config = dict(
    dataset='regions of photos with short descriptions (Visual Genome)',
    encoder_norm='rmsnorm',
    text_encoder_fused_qkv=False,
    text_encoder_inner_norm=False,
)
Rows from block 4 of the image encoder, named by matrix and row number. Rows with one number belong to one neuron. Each number is 500 + 40 x the weight over its row's rms, rounded and kept within 0 to 999. All counts start at 0. Numbers have three digits each. After the name is the row's rms in percent of the matrix's.
# fc1: MLP up (encoder.blocks.4.mlp.fc1.weight, 512x128), inputs 64-127
# fc2: MLP down (encoder.blocks.4.mlp.fc2.weight, 128x512, transposed), outputs 64-127
fc1.393 099:513532446569492473535546492468506442515492486489499472448498537541540461481486523503485493551526449621453560538498583530499426553481479527503466500566547432485508526469514519415463472561452460
fc1.394 107:509480444500505581571480536551485615447480528465405494493568474535428496519498581476509472526538455534526485451470513499503503477544530545477558460523494460450484493586463521504545471522519474
fc1.395 093:505456476461487472528477556483515453497549533525501454473458559466560531533435512480501467508507406496527575564544490492522455461471570542549535451523507463476505539511536498461535450491525506
fc1.396 103:490533542572545473556509476515499451489497494498546486525478500499498500565544544494529474520496514457532466473482549507472483543503555560450500498509481516458387508551526456474519480554435520
fc1.397 083:563459496532482531521437481557471429464508507464471446442572465575577526556472499484460468455534489583520546561518490435490564516469381471494509468518486492460439479505450471572550544521518460
fc1.398 095:476483497507452557510518524505540434469525470499434459555518474481534505462425541454533577433456528577530489519491482565569533504580497513490532499494501410433462519463452514475525527570499490
fc1.399 100:474515442557544498497499534508445497496505504502540466599527468469575481608526499447508536493475388485526521559540528511558510487567459459543426431480489466502418525453497492528494457533465506
fc1.400 106:513480442503579515479465490461538519514548526455462506513512515519530477474425504558473463385498494570543498410515547511453500551489535449505493484556575516470516490486535499493499555426574529
fc1.401 096:520446583459513498561489455517536478553518494512544452499442449489479478480439474436513475454502543474571490485471497499477504542483581546546414534510584470477502393534523501557504472498513487
fc1.402 092:502536450518504557532532499484515550489474548494431495473509499446430578406500467533512542467452523552519479452499482470613513515462470553530452540465459445455487409469556524544441522583476490
fc1.403 092:458470483486587508424553533515486498499510446429534533538591490461511439495471425486483503423483558508417484500567593483489491473496515512519454450565461527477524524541511599435550559551463517
fc1.404 100:500497511491454468529517497547520445497540535551456503506461508441566522535449464436538478540437536560471479468449550564465479487514529477479532608508496473475490473514447494541488503442478475
fc1.405 104:433515499475476593486560530520502585533488581471476512511497439428546499505429397545507531428506435516484528479545516519489557480463505443533424514476530491462495523526463506567576580470439507
fc1.406 106:555490442496561467501499461509573504471503581432573512503570548499533491485540508394461488567509518507621432467553414561549506494532522477534471461519553500534469501451481545511461499474514504
fc1.407 101:490496519459504502557446485488449531538584550489430493497515502550505554489470561478498529531506482531476462521512483448495526522492537548538599478599494526528578497500487530509495562464449457
fc1.408 084:461479492524433473513491478472562530483495590541543499415471477490518462527465433481579481441480455468479483496464503535490490486488492527493525536532477474507574555547474561505559511457409529
fc1.409 096:509555542499495487513536488455398517505476511522568460484508462487459577474488479439455512577487534492601560497550536515509530513523541539502479553544496452518492504507516509464473516445561578
fc1.410 098:477472485506511490470550540563480492533507569522557515498539509454491498462472491560472475508518468529456455477514518475524476494492503459520536470462490492407506493573523453480536531559514524
fc1.411 094:499458505504521471431529467463461447541526513476488566475511431567433514576571462448454469529485452537491416471490484448531482449481564482466515500501462417517525577490435533462537424498491506
fc1.412 092:514466471458429489451521425505460569525467499483506541497522491476516520545477538475521475467500516538411528519495581497520423432536474552455489575532560459455465461466465485453478558522490509
fc1.413 101:460487524518565482496516415510492482559453556496507589547554509474524514476517497526541424484539536548508568482438496470476497445467461481545521474450497476452513459450464521439479604503482597
fc2.393 103:577516527516473502512467486494478556468529459516486457570518518537439435477544500441504525605555491488559508450516474464522464484553561584570509493598516505477482546535501455562456579462539494
fc2.394 103:545512485517500564477471520468491480530516449511483515436584471448554392465433524543541507535552473520552523485504454511528449540457460467511450549466510540495502501433490554485482470433490492
fc2.395 090:478486465539537538512546468455569447521457551490532516429448435542432436500468501478484513520467434584437493455513542484497512521526475529416486529520569443510526396524551512532486563484452566
fc2.396 091:520520435542559501482403532529514488493487498546509540504504519520487487508488539571485372436425492540532481478486560509516553502494508525527473488536499530485522580433457492522481526523581476
fc2.397 086:517444450525513535487540541534419520476462539543567531530553547448481503511500455490542478501431518529534476559526530473496449504464479456450596490437498416467502485423530496500448525501549516
fc2.398 089:434419487477518469510495496413574451554530500517536509518448497537489536515526403521476493436519521523503493542450538568530494461465473483477555458483563480546495457504480490525511485494443543
fc2.399 092:526514541480533477462453456509476574490479515501517478578519495431493575468523517488522398529491543572487477456577478489519475513483471487578526491454450560450628468442507482497498487439503497
fc2.400 106:523496410422531512528487565507520503466491503458487485475495512522420500498500535483424434485530479488497433468472475488546485448543510502497566497430470532508495513541489486437537450529542460
fc2.401 095:535489490466528496525462454504530470540542441498501482479517464432547463491489455549535486532427546467459520465452563480492420503497473506467468515578521394537497488523501482439525502469531495
fc2.402 082:503452493447535483523560485459533545513497508476533546420488533505517510525471488458494458583608500432544487466528414454520516517595474515536501542522540527513482506471503554507533440497450471
fc2.403 101:512605470503540509497539448532516497474549529447549507460459483522475473536542497441537524429503562516523498441394527524534503488439509478464503466412532487522472466483478446496511530486503522
fc2.404 093:540469539520444458482489449448482499533515488421459501470447538462550536482482572550445452484447563558442549424535470480572466494541569524453552468527555537480456529476531433523523513483579486
fc2.405 107:496533488519521548527514577503561514508533491506552524501497564448503511562536578478538503478528478495479536516512450444410385483536476520526487580549490504461515555475537517512572597523522513
fc2.406 107:487452465502483516546527566499550472494489501430473545510503452487587581563529449478517506476460476515543528494467503542483508540497452517492525525396568482566470537477444569449481513496514573
fc2.407 106:538453576518493519471462532477442450435575492413491521531499472548543462468499468536485463468554503549397552495636489472458518487553508450503475485514460510518492509497479533476513599478560485
fc2.408 085:485536515448521443516472491495489520501482511459476493540552479522475568479500501446555438512498489495441547440491498492465496593513534475445488537524502400460502493467429459486478524534530584
fc2.409 089:517476519508429576499541422560523505495486558408432387467541470495382461486489484530480493461538517455475544483471447485531539437502531513444509545534463532472498523480488562461425479537506554
fc2.410 095:498520474456476552487512478499589569520483489446497464512518440400519564527477491461551442480509450444612446531476502505513483553551566476500530511444477531506512464504614539517511565479501461
fc2.411 094:539506512511520462509462481463496433493533490524477473517482466462559435498419492555442515504529569539540505481479550489492534483502420513464552445463493484476500533484482491571510484483513432
fc2.412 091:459452503502455498529462445468528529539482584493491587498541475538570488482531486503468512456511474482555520517516484505542511508511529455475594519482566487439454468503498476526618481488478547
fc2.413 096:469491489474465509522573503534521523507535496461523582499544541506560535471484484529494505499472508458516493555536475504526468520480450482507524467416506551556509537566575536500502554490500468