config = dict(
    image_size=32,
    translate=0.06,
    embed_dim=256,
    encoder_isotropic=False,
    encoder_activation='gelu',
    encoder_widths=[64, 128, 256],
    text_encoder_causal=True,
    text_encoder_width=192,
    text_encoder_head_dim=48,
    text_encoder_fused_qkv=False,
    text_encoder_qk_norm=False,
    residual_init='scaled_by_depth',
    learning_rate=0.0021,
    beta1=0.95,
    final_lr_fraction=0.01,
)
Rows from block 7 of the image encoder of a small contrastive image-text model, named by matrix and row number. Rows with one number belong to one neuron. Each number is 500 + 25 x the weight over its row's rms, rounded and kept within 0 to 999. All counts start at 0. Numbers have three digits each. After the name is the row's rms in percent of the matrix's.
After each neuron's rows are labels from the 100 images, of 14976, where the neuron reaches its highest value: "top examples" is what is common among them. Only what is clearly more common there than usual is listed. The data: regions of photos with short descriptions (Visual Genome).
# fc1: MLP up (encoder.blocks.7.mlp.fc1.weight, 1024x256), inputs 215-255
# fc2: MLP down (encoder.blocks.7.mlp.fc2.weight, 256x1024, transposed), outputs 215-255

fc1.150 111:543515486562547482487536509538482495513519518515494508470485521504458501507477532507462526467502477507533487497473527474491
fc2.150 132:518516463549508469481457504482507514487470517497476514502481492479468496498445508495525549470455490487578492504490491517482
top examples: text has "man"; text has "hair"

fc1.605 093:497487475490532478517431489515475479477502494497487500533474459507504478555501481492480467479499505518479485466485489465498
fc2.605 085:488527499472505528453490537496510513498496493486530494476514484446506472542505498458498486521491496511510502489524515448552
top examples: text has "blue"; text has "sky"

fc1.713 100:557487489454506498500505521506509532500555489489499489539478462467479506463519507520505484494506455485504513499501513493465
fc2.713 100:527486503537483461495513502536526463533484533494500530509513498477517506497500511537471499541485490491463481465507525476465
top examples: text has "man"

fc1.5 096:527491522535482506478475504520492511532521514505515488463481492501468523522516503467504448483481481526532512479496525490451
fc2.5 087:526441526483489399510509547474507416550495551508479545522472486472523523489491515506507499532456445496521498486506528492469
top examples: text has "blue"

fc1.596 108:496478454495529557538511521455518492519501525479500499499498504465531506542492458511570501473468536516468506501507511508491
fc2.596 110:523496511530537484508510497503474463524490523501493478507472490517505499504481521469475545488499519493455514501524526470539
top examples: text has "red"

fc1.177 093:502501473557525510480487510520514477486474498476525519487474502502501530490503533553484488493482463510486498480487477487474
fc2.177 083:506487497488513468479541528527518443495502499461518521478454481472465536511530462471513515518486485517506482481485497463488
top examples: text has "sky"; text has "white"; text has "blue"

fc1.228 108:486476490539542527474501478512489505491498462470510463509518465529472494530460513501499451493518490514519472521461539484490
fc2.228 112:555475513458468447519535522509542458521476504470492516530504534484499498550492515535556531529497464467473521495499498468481
top examples: text has "blue"

fc1.322 101:486484544513481520526545515493488451513438479494509496494496514493479541480500501517480475503511499494506504496501529542550
fc2.322 103:456417456484504493506497483533442483467543492478505497561494477511443539473500464510455484497510516526503555478533512565505
top examples: text has "red"

fc1.202 107:501531485546508519548545525469455497502529502483522515519531538514473513529500539513514494480535461502472469515463500498503
fc2.202 127:477556462501564503494479503476481564491510497465491474486511487547487532513466538494502509489478484506502489506508495510484
top examples: text has "hair"; text has "man"

fc1.263 095:490467522498509521483504478532435522478521500540477485519515493479462479508515510522527485488531522508499483498486513514540
fc2.263 081:548480517509557532504461483483494467491490498464508511491495512501498488541490469476529512511513529493495544519526497490487
top examples: text has "sky"; text has "blue"

fc1.396 099:506510509502484502522498527501515499519537468490465484527496499490535490520513535490508543479454476488469504505503490455495
fc2.396 094:517479511455444491497544499455521493505539508504520504513493453490487500499511464499503501514473477520515477539474501515494
top examples: text has "man"

fc1.592 097:479515504518510547495503511509500493499448498528525520510516492461486487494525471500488486507528458485493543496472481513524
fc2.592 088:477524532464508504488484482521540528475485466491501513474520542496501472499555458538488485515503507489501506468501512492458
top examples: text has "man"

fc1.57 097:488500501543465486546479539517481487460488518491475538498520501473506494507514553501485493497496459503534495530443524505526
fc2.57 096:504545503511489480505526513489520471562540456480457511499482488474495476493518480501526488518484443505471495535496500512500
top examples: text has "man"

fc1.349 102:475506496515505428508543451505469506489516490472536460495528526495520525495524515500503511521489484510562502519548489504447
fc2.349 093:492512510483498499518521531446498451483436490482500443498550530485525550509515519539461528545457507454514442514500467488501
top examples: text has "green"

fc1.148 100:512474505489501522551488543488476514497486491494469509563520462483502492455501459505503517505491496477490500492537517463540
fc2.148 111:526421519524474487490511553522469473514480459483496514515516514536519490509488512516474528529492473476516490493509482501482
top examples: text has "red"

fc1.249 102:462468492494531457523493479495465510495461500476510511507470546492446450491468529487493509503482508510513480513516512484482
fc2.249 104:538482504494481500485503469487498501509505475496485445520461510449504476510492464472482519513484486502542501491508461494549
top examples: text has "horse"; text has "brown"

fc1.308 099:574491478488509547484477476545506487487518474509484511508514498497450520491478485481493483497515485527508474507518486454540
fc2.308 101:511540547467493531484488505494496459472491505528503559506516476474519495506538513494462492510504498471499515477515565514524
top examples: text has "sky"

fc1.559 094:513496510488515459495507440491496485532510526469524506544507498500471487482488523533464495456541494509478497477479508487510
fc2.559 089:523494479470540510505506518468511513503509485505509523501494524480543479520482500505472552502540512463504556460498471552458
top examples: text has "sky"

fc1.341 104:499529502486505492505474498498489451454540488480575504500513512475494490512483535523465493502485510517483532514478490554482
fc2.341 102:485496513474503501444493509486523458521489452457497507521467497501514502544535489425485535521504503512570513473553532500495
top examples: text has "man"

fc1.220 097:499535490485487474502496496516469443507523507490475488565491481475483485475545489492557507457481477470498492553457512510501
fc2.220 105:449529482493484518512452488531545524477508452451454487490529468509511503545501463497530512525460525479508523535511497466505
top examples: text has "man"; text has "hair"

fc1.116 124:479468520495488492553528473530487509516484468516503486503486514488474459493464505461538506506462506502498482513507511508560
fc2.116 125:497480537492526525508504453496481512481508510480537507506522456499538562520487471455546534488480495528532493527531505516501
top examples: text has "red"; text has "sign"

fc1.214 108:488485499475535553569512485513510515520479512490476521510486492499437492483490491519473507506462514478471476522553529513485
fc2.214 118:493483506496472489502535497481511507495507467458501526554525505553561540559486424507497513513460476498502524513501480450471
top examples: text has "white"

fc1.60 102:501534493513501479467474510510507445522540506513507484506473534466472525540520500502480520502483483507487493519476536486494
fc2.60 101:457488452485529533472462487491540482537508513499482503521478461511522504504506490474517508514462546496482487494476509491477
top examples: text has "man"

fc1.161 096:498480493532487521487483519519517494507519511496490501533478484476497520499516481476509473493497440486497527508477492475536
fc2.161 089:520561466515577509509480499481476517491484461500508510443502509513480561476494507462500487504486507489459489508502498504504
top examples: text has "red"

fc1.754 099:483494505531494512475520503524502454509508507481482462530487464464461516499530506485502459481510484480557491499495507496481
fc2.754 104:534505506471495476480491511519489478526476514502475488488500480525519478519488496514474515483478539494499514516485510472484
top examples: text has "blue"

fc1.634 107:501514501471472491537484490497511483481493482490450490519508482523474526512497531477523502548483488503528516501528537516495
fc2.634 107:483547489530479506474496557506562541509511490503499536456527517482487505508542513536557495530559523459527529513495530498493
top examples: text has "grass"; text has "green"

fc1.652 107:509469480494477489510488457506497492478459488492490504531495512518477502512499467471546462478535500493452474507516548526480
fc2.652 118:504479496553503523453466504467534551502484494444553510519498504517471494455529528502524467548511504513503494482516496482518
top examples: text has "pizza"

fc1.330 102:527506470541524523530511530452530550510475497495543517519506513458491550548507479515488548505501532503493480484517537484505
fc2.330 102:499487487465417496510485515480494473509488505473496532510482527481499481481450506483468471474508506518536520495525517502497
top examples: text has "blue"

fc1.668 097:512490523500456524495493518468510514510449510499528484503496545495506503502487479500480480495513497477474510497523514491486
fc2.668 088:541520534470513512488497536439476529488489506478483505542469488498505494531506443469495533517473490491476530507481537486516
top examples: text has "sky"; text has "white"; text has "blue"

fc1.53 108:485476536475523494521518504519471482511474524516503468508455531491508540511537497438495537492504501477482503481494538512533
fc2.53 108:512498492497476476489514548514554537551490502502490507513476498501486528489514464491477456521477558480524501521501504508497
top examples: text has "white"; text has "shirt"

fc1.314 092:516524498524508509490473499507531478501529479515507494472514536482505497532515478515514551516510488553515481472534514532508
fc2.314 094:459527495528487454512532526483481517497450527495518523470487504543476493488491517470510506498523479487522478500547503508507
top examples: text has "blue"