A small contrastive image-text model, trained from scratch: encoder depths [2, 4, 4], soap at rate 0.0021.
Rows from block 4 of the text encoder, named by matrix and row number. Rows with one number belong to one attention dimension. Each number is 50 + 12 x the weight over its row's rms, rounded and kept within 0 to 99. All counts start at 0. After the name is the row's rms in percent of the matrix's.
# q: attention query (text_encoder.blocks.4.attn.q.weight, 192x192), inputs 0-191
# k: attention key (text_encoder.blocks.4.attn.k.weight, 192x192), inputs 0-191
q.9 101:70 50 51 28 55 42 54 46 73 47 59 70 59 40 46 64 55 31 26 77 62 60 61 63 60 59 51 34 57 56 61 36 32 32 73 56 60 56 40 19 67 53 49 50 46 67 51 47 57 56 54 49 35 61 30 52 45 40 53 59 42 23 65 83 21 41 52 48 42 49 51 53 67 81 43 53 76 50 30 50 39 51 39 50 70 63 51 38 37 57 67 55 50 70 46 51 23 62 54 48 51 59 35 55 52 48 62 59 49 56 42 28 34 39 47 47 61 45 51 62 44 40 53 47 55 35 42 55 51 42 54 61 38 50 60 52 64 66 50 35 52 41 61 44 55 56 48 53 59 53 51 50 49 39 53 33 35 41 64 33 75 35 48 43 73 43 48 65 46 56 25 39 48 39 53 43 57 37 51 36 44 62 53 36 61 66 63 55 36 54 66 33
q.10 093:52 54 40 52 35 55 41 48 39 43 32 56 40 47 47 53 50 52 51 63 43 38 64 65 43 47 51 53 30 54 69 39 40 42 65 47 51 69 57 25 45 56 76 22 62 43 43 59 50 43 19 48 31 56 52 24 60 49 31 51 53 41 69 38 45 36 42 49 46 51 56 30 62 18 51 43 44 38 46 37 56 58 45 36 62 43 43 25 38 72 62 19 50 32 53 79 58 54 55 40 46 54 46 59 55 62 58 45 61 56 31 72 56 60 63 51 27 47 18 55 42 60 64 40 57 58 62 46 37 62 43 48 61 53 37 29 60 50 51 44 51 42 42 47 53 40 65 42 55 66 33 68 28 53 54 58 47 34 19 41 71 41 57 54 61 44 50 59 60 42 54 25 50 46 47 55 55 50 58 39 67 60 48 50 54 58 35 52 31 58 52 35
q.11 089:54 37 49 51 42 45 44 55 45 44 44 65 30 49 48 42 50 56 65 40 57 44 46 64 54 70 41 47 70 34 46 39 39 54 53 51 47 38 44 49 55 58 48 38 55 67 46 36 51 71 50 71 39 57 47 31 57 39 46 64 51 21 52 62 62 53 62 63 66 20 67 40 38 30 46 41 61 45 42 77 48 46 47 38 53 36 54 56 68 35 61 53 48 46 43 59 40 60 49 34 57 60 59 69 77 58 56 52 30 49 55 49 53 72 54 60 39 63 22 68 54 43 56 53 49 53 46 43 83 59 36 53 38 57 54 39 29 31 54 50 51 49 50 34 55 66 46 49 45 43 54 61 41 48 32 14 52 48 45 50 47 38 51 62 54 37 69 25 22 26 50 44 45 52 49 34 54 48 37 80 25 54 55 49 32 45 45 24 56 57 47 31
q.12 104:40 55 43 57 44 33 40 50 48 52 30 50 51 27 47 36 57 51 57 38 59 40 24 44 66 72 53 51 55 42 62 68 36 51 54 40 53 60 38 62 55 49 75 39 76 31 63 37 72 48 49 27 55 66 69 54 63 50 28 65 36 59 54 32 37 47 68 71 56 63 61 52 36 43 36 35 19 39 33 47 39 37 27 38 65 30 44 46 41 51 37 49 53 50 64 45 38 77 41 50 80 44 63 40 62 58 41 37 54 38 54 45 49 32 57 61 49 59 58 34 41 45 44 45 40 50 47 59 43 41 57 39 49 42 41 35 49 43 35 41 52 50 60 52 32 62 52 40 38 70 60 57 48 55 61 16 68 45 50 42 49 38 47 53 24 44 39 53 36 54 59 44 55 52 49 50 24 40 42 55 55 23 38 58 47 42 47 51 61 51 67 54
k.9 097:49 58 48 60 42 47 38 35 68 53 31 57 53 56 50 67 52 17 57 43 52 52 65 62 40 53 66 53 58 65 69 47 47 56 48 70 67 25 54 56 71 50 36 68 32 47 54 66 52 52 46 43 46 28 53 74 40 37 44 44 59 52 44 49 49 40 45 50 47 37 52 68 39 40 47 64 52 49 32 49 30 33 59 54 73 41 60 37 38 32 47 39 62 30 48 38 69 62 77 61 54 45 37 40 49 62 34 54 59 51 66 55 54 52 43 41 73 51 49 14 56 35 29 37 64 32 66 43 55 54 41 51 61 47 32 37 50 34 40 61 61 44 50 70 67 35 48 41 27 68 52 40 56 30 35 53 62 57 53 31 52 56 39 72 30 69 55 50 53 55 46 59 48 56 54 36 58 63 55 37 35 41 45 47 61 33 45 57 42 76 47 50
k.10 094:71 45 43 50 78 51 32 50 53 48 60 71 61 66 67 55 48 34 56 59 49 30 52 49 55 41 41 45 56 51 27 45 32 49 43 36 37 42 49 42 49 50 57 40 52 51 41 70 51 34 56 42 49 56 70 53 53 59 61 52 38 36 31 40 47 55 35 51 48 44 33 67 60 46 77 50 64 37 48 33 51 68 54 65 33 33 55 46 51 44 46 34 71 58 59 44 71 40 47 32 28 62 27 74 54 55 37 43 79 23 73 35 34 51 60 47 64 35 60 42 43 43 49 28 52 33 70 50 41 50 56 56 58 56 41 49 64 48 53 55 38 36 34 61 47 37 32 48 62 51 40 45 45 60 36 47 40 52 54 49 40 77 58 39 66 52 47 47 61 38 46 57 71 69 48 35 63 55 72 76 44 34 38 55 47 74 36 41 60 42 43 48
k.11 089:58 48 63 42 58 54 65 35 73 64 21 41 36 59 41 86 43 55 45 65 63 36 62 52 48 28 47 48 39 45 51 57 53 47 46 56 58 43 61 63 41 42 40 63 33 36 37 43 60 39 59 46 57 63 55 62 33 52 52 65 45 51 47 55 34 41 65 61 58 35 52 72 57 74 57 19 55 36 52 45 64 55 22 44 59 41 47 46 49 65 43 50 48 36 66 33 36 41 41 40 57 44 34 39 58 56 52 47 66 33 56 66 64 33 62 57 53 69 42 52 51 24 57 78 63 73 47 69 43 43 58 63 45 59 59 39 51 45 43 51 37 55 67 68 50 51 49 48 42 50 46 53 45 34 67 50 53 46 43 58 33 43 65 40 60 39 52 48 66 52 40 73 43 71 65 48 31 65 68 38 67 40 52 20 65 50 46 51 46 46 50 72
k.12 103:24 50 49 45 26 46 23 42 58 43 59 62 44 55 40 63 56 44 49 58 46 52 41 41 59 50 26 56 48 65 57 66 69 52 33 22 43 44 55 44 47 54 54 75 42 56 35 59 34 39 51 60 20 22 46 29 38 41 43 34 48 66 65 45 57 39 57 37 45 44 44 37 50 35 50 49 68 33 75 61 52 43 59 64 25 53 30 58 49 76 63 59 54 68 54 54 44 56 68 45 56 47 53 60 51 48 62 44 57 57 67 59 65 55 69 52 26 47 53 58 37 48 52 43 49 50 42 46 42 46 41 45 47 48 35 60 35 48 69 48 33 55 37 25 41 67 45 54 45 48 50 66 29 68 63 51 31 73 54 49 51 44 48 49 43 47 43 40 24 58 50 57 51 80 50 60 63 51 79 45 46 68 59 68 42 52 65 50 49 55 46 30