config.yaml
train_examples: 50862
vocab_size: 61
text_encoder_norm_position: "pre"
text_encoder_fused_qkv: false
text_encoder_qk_norm: false
text_encoder_inner_norm: false
text_encoder_positions: "learned"
eps: 1e-08
max_precond_dim: 512
final_lr_fraction: 0.01
Rows from block 4 of the image encoder, named by matrix and row number. Rows with one number belong to one neuron. Each number is 500 + 50 x the weight over its row's rms, rounded and kept within 0 to 999. All counts start at 0. Numbers have three digits each. After the name is the row's rms in percent of the matrix's.
# fc1: MLP up (encoder.blocks.4.mlp.fc1.weight, 512x128), inputs 0-63
# fc2: MLP down (encoder.blocks.4.mlp.fc2.weight, 128x512, transposed), outputs 0-63
fc1.401 096:540561422536501526547405477500499470556467480506453495407555447472470529568506539445528421515445516503583660435556508497464476540523505484368532526582565456521480470526466506506484446509560551
fc1.402 092:473423474417416472509425503497503490456541526466474515549626481480542557471489434521527487552419524481560406476529609505524529433474461537491497519565436489563459431481510455451529474537506513
fc1.403 092:457477563527512567528501605574543499496523488502478443470479484486439526505537490453517483497518590482569528542557491591532463478567469549436521589517465577532523554456475539548523456584538482
fc1.404 100:488527431456406486526555557544463536533550503532485480561587568564564561575514447503493527491408486609511564471413528583534435437567484524564524478573456512481546520522630540528551563444603504
fc1.405 104:442524602532453521549404403482458456518517552467528536514504529582531564428506460518543511510510457519461559465433540483525545552546559506505488515463462542537527527425601492536513463537444513
fc1.406 106:519507486435617462543522546442494509476530456564490487537408526522536533570486449439542551581540452544539473469418479443480553508454463554491493514483436439525516529514449450529415486522462585
fc1.407 101:538442567448548484648506552476552372478553504426505570465474555415530472528416561422470579522519517545525495536457548547567579552557489563499436514531504459590474514531456549505479462449487578
fc1.408 084:540421538570554571419458519515476553523468508518630535523512601519469551533537480469631578503572510460493518504455447533568400524528511514492510454520435442596439528531568447578447496527505557
fc1.409 096:488509547394485483453473484524491529531447480503503498530488437435573458532427493406497517492546457510394435380550539444371564499534484552559490481577448442531473437505515398515460474610489471
fc1.410 098:506492502496370514450501428514562531415474523366479523402548449483423499400548450388462501504414467516513415448591511449421507626431443494393506543529516542380507546493458485511442485518559500
fc1.411 094:536518413544476420525545486468535466444535408516536477483536531538464479486505591446483524483563625497459415594468465472401517547491527530515518464531577534537516503543540468546490412456580515
fc1.412 092:369515465415566457483491450523452424497529562488515493581481604490450403499529470472539511492558561469548454476566428496432509582438579530494456501448522548525503597413539440589489489522489542
fc1.413 101:483475581490545529495442420567598538506493483602447502472572516416550495584443456466527514440515494516505451466503527559535504521516548642461532508489541544497515418503528424506570582475475459
fc1.414 095:508469513539450467401564484597470542541539577497488430451521467540428521395502560442483519461519500529540485522527568477490482519451421473464442584392537395585504511549391473464536425488477582
fc1.415 113:473448630483513502588508529547398602434517529488425459484446535444458561470577549477499472479445471501534537491521468465440532537577543461473534455510489390580405404478572525563534483540504536
fc1.416 100:554449437397493499510512553708567501429540557530430405543413436457504520512538519516552476400575499456481559413448424436492501466451533493508446405435493470447561435426547506536534503560494542
fc1.417 093:475463577549447509509497544471402589473602483405486484501427551451534535511588495487458482521444465478530496442567582512450498560468411503533385491464437525508469513429487509570480528554491471
fc1.418 088:570507417534534502527463552523463539546458454518561434505526561451486543461493485488538550505492489499531504443484457479578514584463485483351530527436525470533581537522474496512490542457589597
fc1.419 105:555487421526553468579479496499466515515530436558427485497571436517517556618437473455461518503452422529509548499476513579541496527416450456437507493522571439504442509429600482560506523511582504
fc1.420 093:552479467392417533456454515517521479467489414463510522518481490455474540630555429493527477328493448528551545517451419498443488470495485521517499518524503415536547502454517440493510489591448465
fc1.421 104:511564507484405394466488422542523438513490516528570493511511571527459532460472520466524425508490552491517486511571504512487487526534532416451505516468474536574373494452391488505442491590459512
fc2.401 095:454460550401497452590356537594472503553508499523449435521529536503462476435448484507572455551483501628487506500458426483456572399443540523454476496579429424514413515588514505526556466480557512
fc2.402 082:540488411484587477512434541473491455502502419479531485508507537473486364502434610506475555500609476470533542510474465539492429497485568496549428576564461498487499584492468524434611558443577459
fc2.403 101:601493489575449436454499494444492499439521482526518489500475459572609527491433473514439592487444481457440427459460448433418419568614471537511493531519629407431496513581487517490505417501520506
fc2.404 093:449491420505587570436473523516420489540492483531500518466563490485445484481492458570519522478494487430501536577614493479527412555477564494481497551542449453496573563469591430543470502490434563
fc2.405 107:498572545484476499474511556508516558545578513503530465409485483510471529455492407574606467501425489533577447394497484482461595584582449531522565467547593477495532470504550512528465515465562430
fc2.406 107:398487508457544554519540548510443509502423627536470548538429550470394509494571595573471502452589439452493467512535570532482500546580500553411551496471551538462582479442467469531466486496520486
fc2.407 106:519503552514518554475527525580489560513529516414515489397495496469484508424542504566517435449534490506463490390512559450597480475516476525509462494447548497426539521572523454462408485486415581
fc2.408 085:443471423553433614422576452537457461536517427571542554541480433596511496588437409545411524438420579528494519548476569510499521490514482465551514422509507491447525571514534446601445451460525501
fc2.409 089:509582436413450512490472582397546485432479461477538547544540537460433471457525446520422497502526479515483513440518451466461513500551498504597476468587489489459437419552482483447514462443520511
fc2.410 095:451591514448515551397589430485544530526492478540563523468553521486532456502538437491395416514572541490563511415530495554503457503538515499515604500576507506511478571473457448461527510451465476
fc2.411 094:549504441468358483566547554458555463465503499485537487479475590458512477504496541468497542552422429491446488472405485600434390512424432411523513413561504515385472443541475582451499496433378502
fc2.412 091:558414533552546513462455453422389542483503479488500422477473545470432512547401484514493496566461465451509385500409533532500585555502489519510513455449506508454458440548587515513569641554586517
fc2.413 096:587461512443471563523545438542494562510481490470546500489374538456577637525511573448552540580434440429497429540497420417478496524457572560531519555498513521550464560426486338434447493442529556
fc2.414 111:385583511487494529469458580492447484457450587554485422477496492469396505523476465475461490532418471542426565344488528404566474449521512590531418541546452559545564521561474561496584500538453424
fc2.415 116:481538549570543542535540519516523424438590590545589553549531510492519504451542536573525472438519604489440610516484506460465550463504472464609572543537519531515485524490563526530472516455578556
fc2.416 093:550456446547491458543495481465385495459454525504336524495464529485505523469501496475530515532564580508529527481481492460443406507658434547524446542478418528473461357497500534471508451552538495
fc2.417 103:505436540424482520598488530395580478502444579462492478544541510481513433572590443506538532420497472427522527511388545478512558493559460528506517551517473451464450469527494563472482519443593470
fc2.418 091:584380517546460483570550512548522621501492392543566460439451481513554472477495486532508467540528579562505536479519509437463494438532594462534540581381456418518516425537520419449551585513551452
fc2.419 108:550473477542531529548524446470554436494420499442420531527490530416533534489570506467417508470531551508542460470432503535534503495481383484484575602497484529475547554634619539508433434572468392
fc2.420 093:485482403474628461465507399463508319413542502498426554493546473541572468492459483547529476427433477520477521525456452451493539456517537492504447492432523482488531495478593447484539449515526469
fc2.421 097:466391461515569528526572468610461479532540526491474530593474473488585507425544558439420487560616415504368489531580503517444493469482486474444477579457509512584518591451532504435491478508509593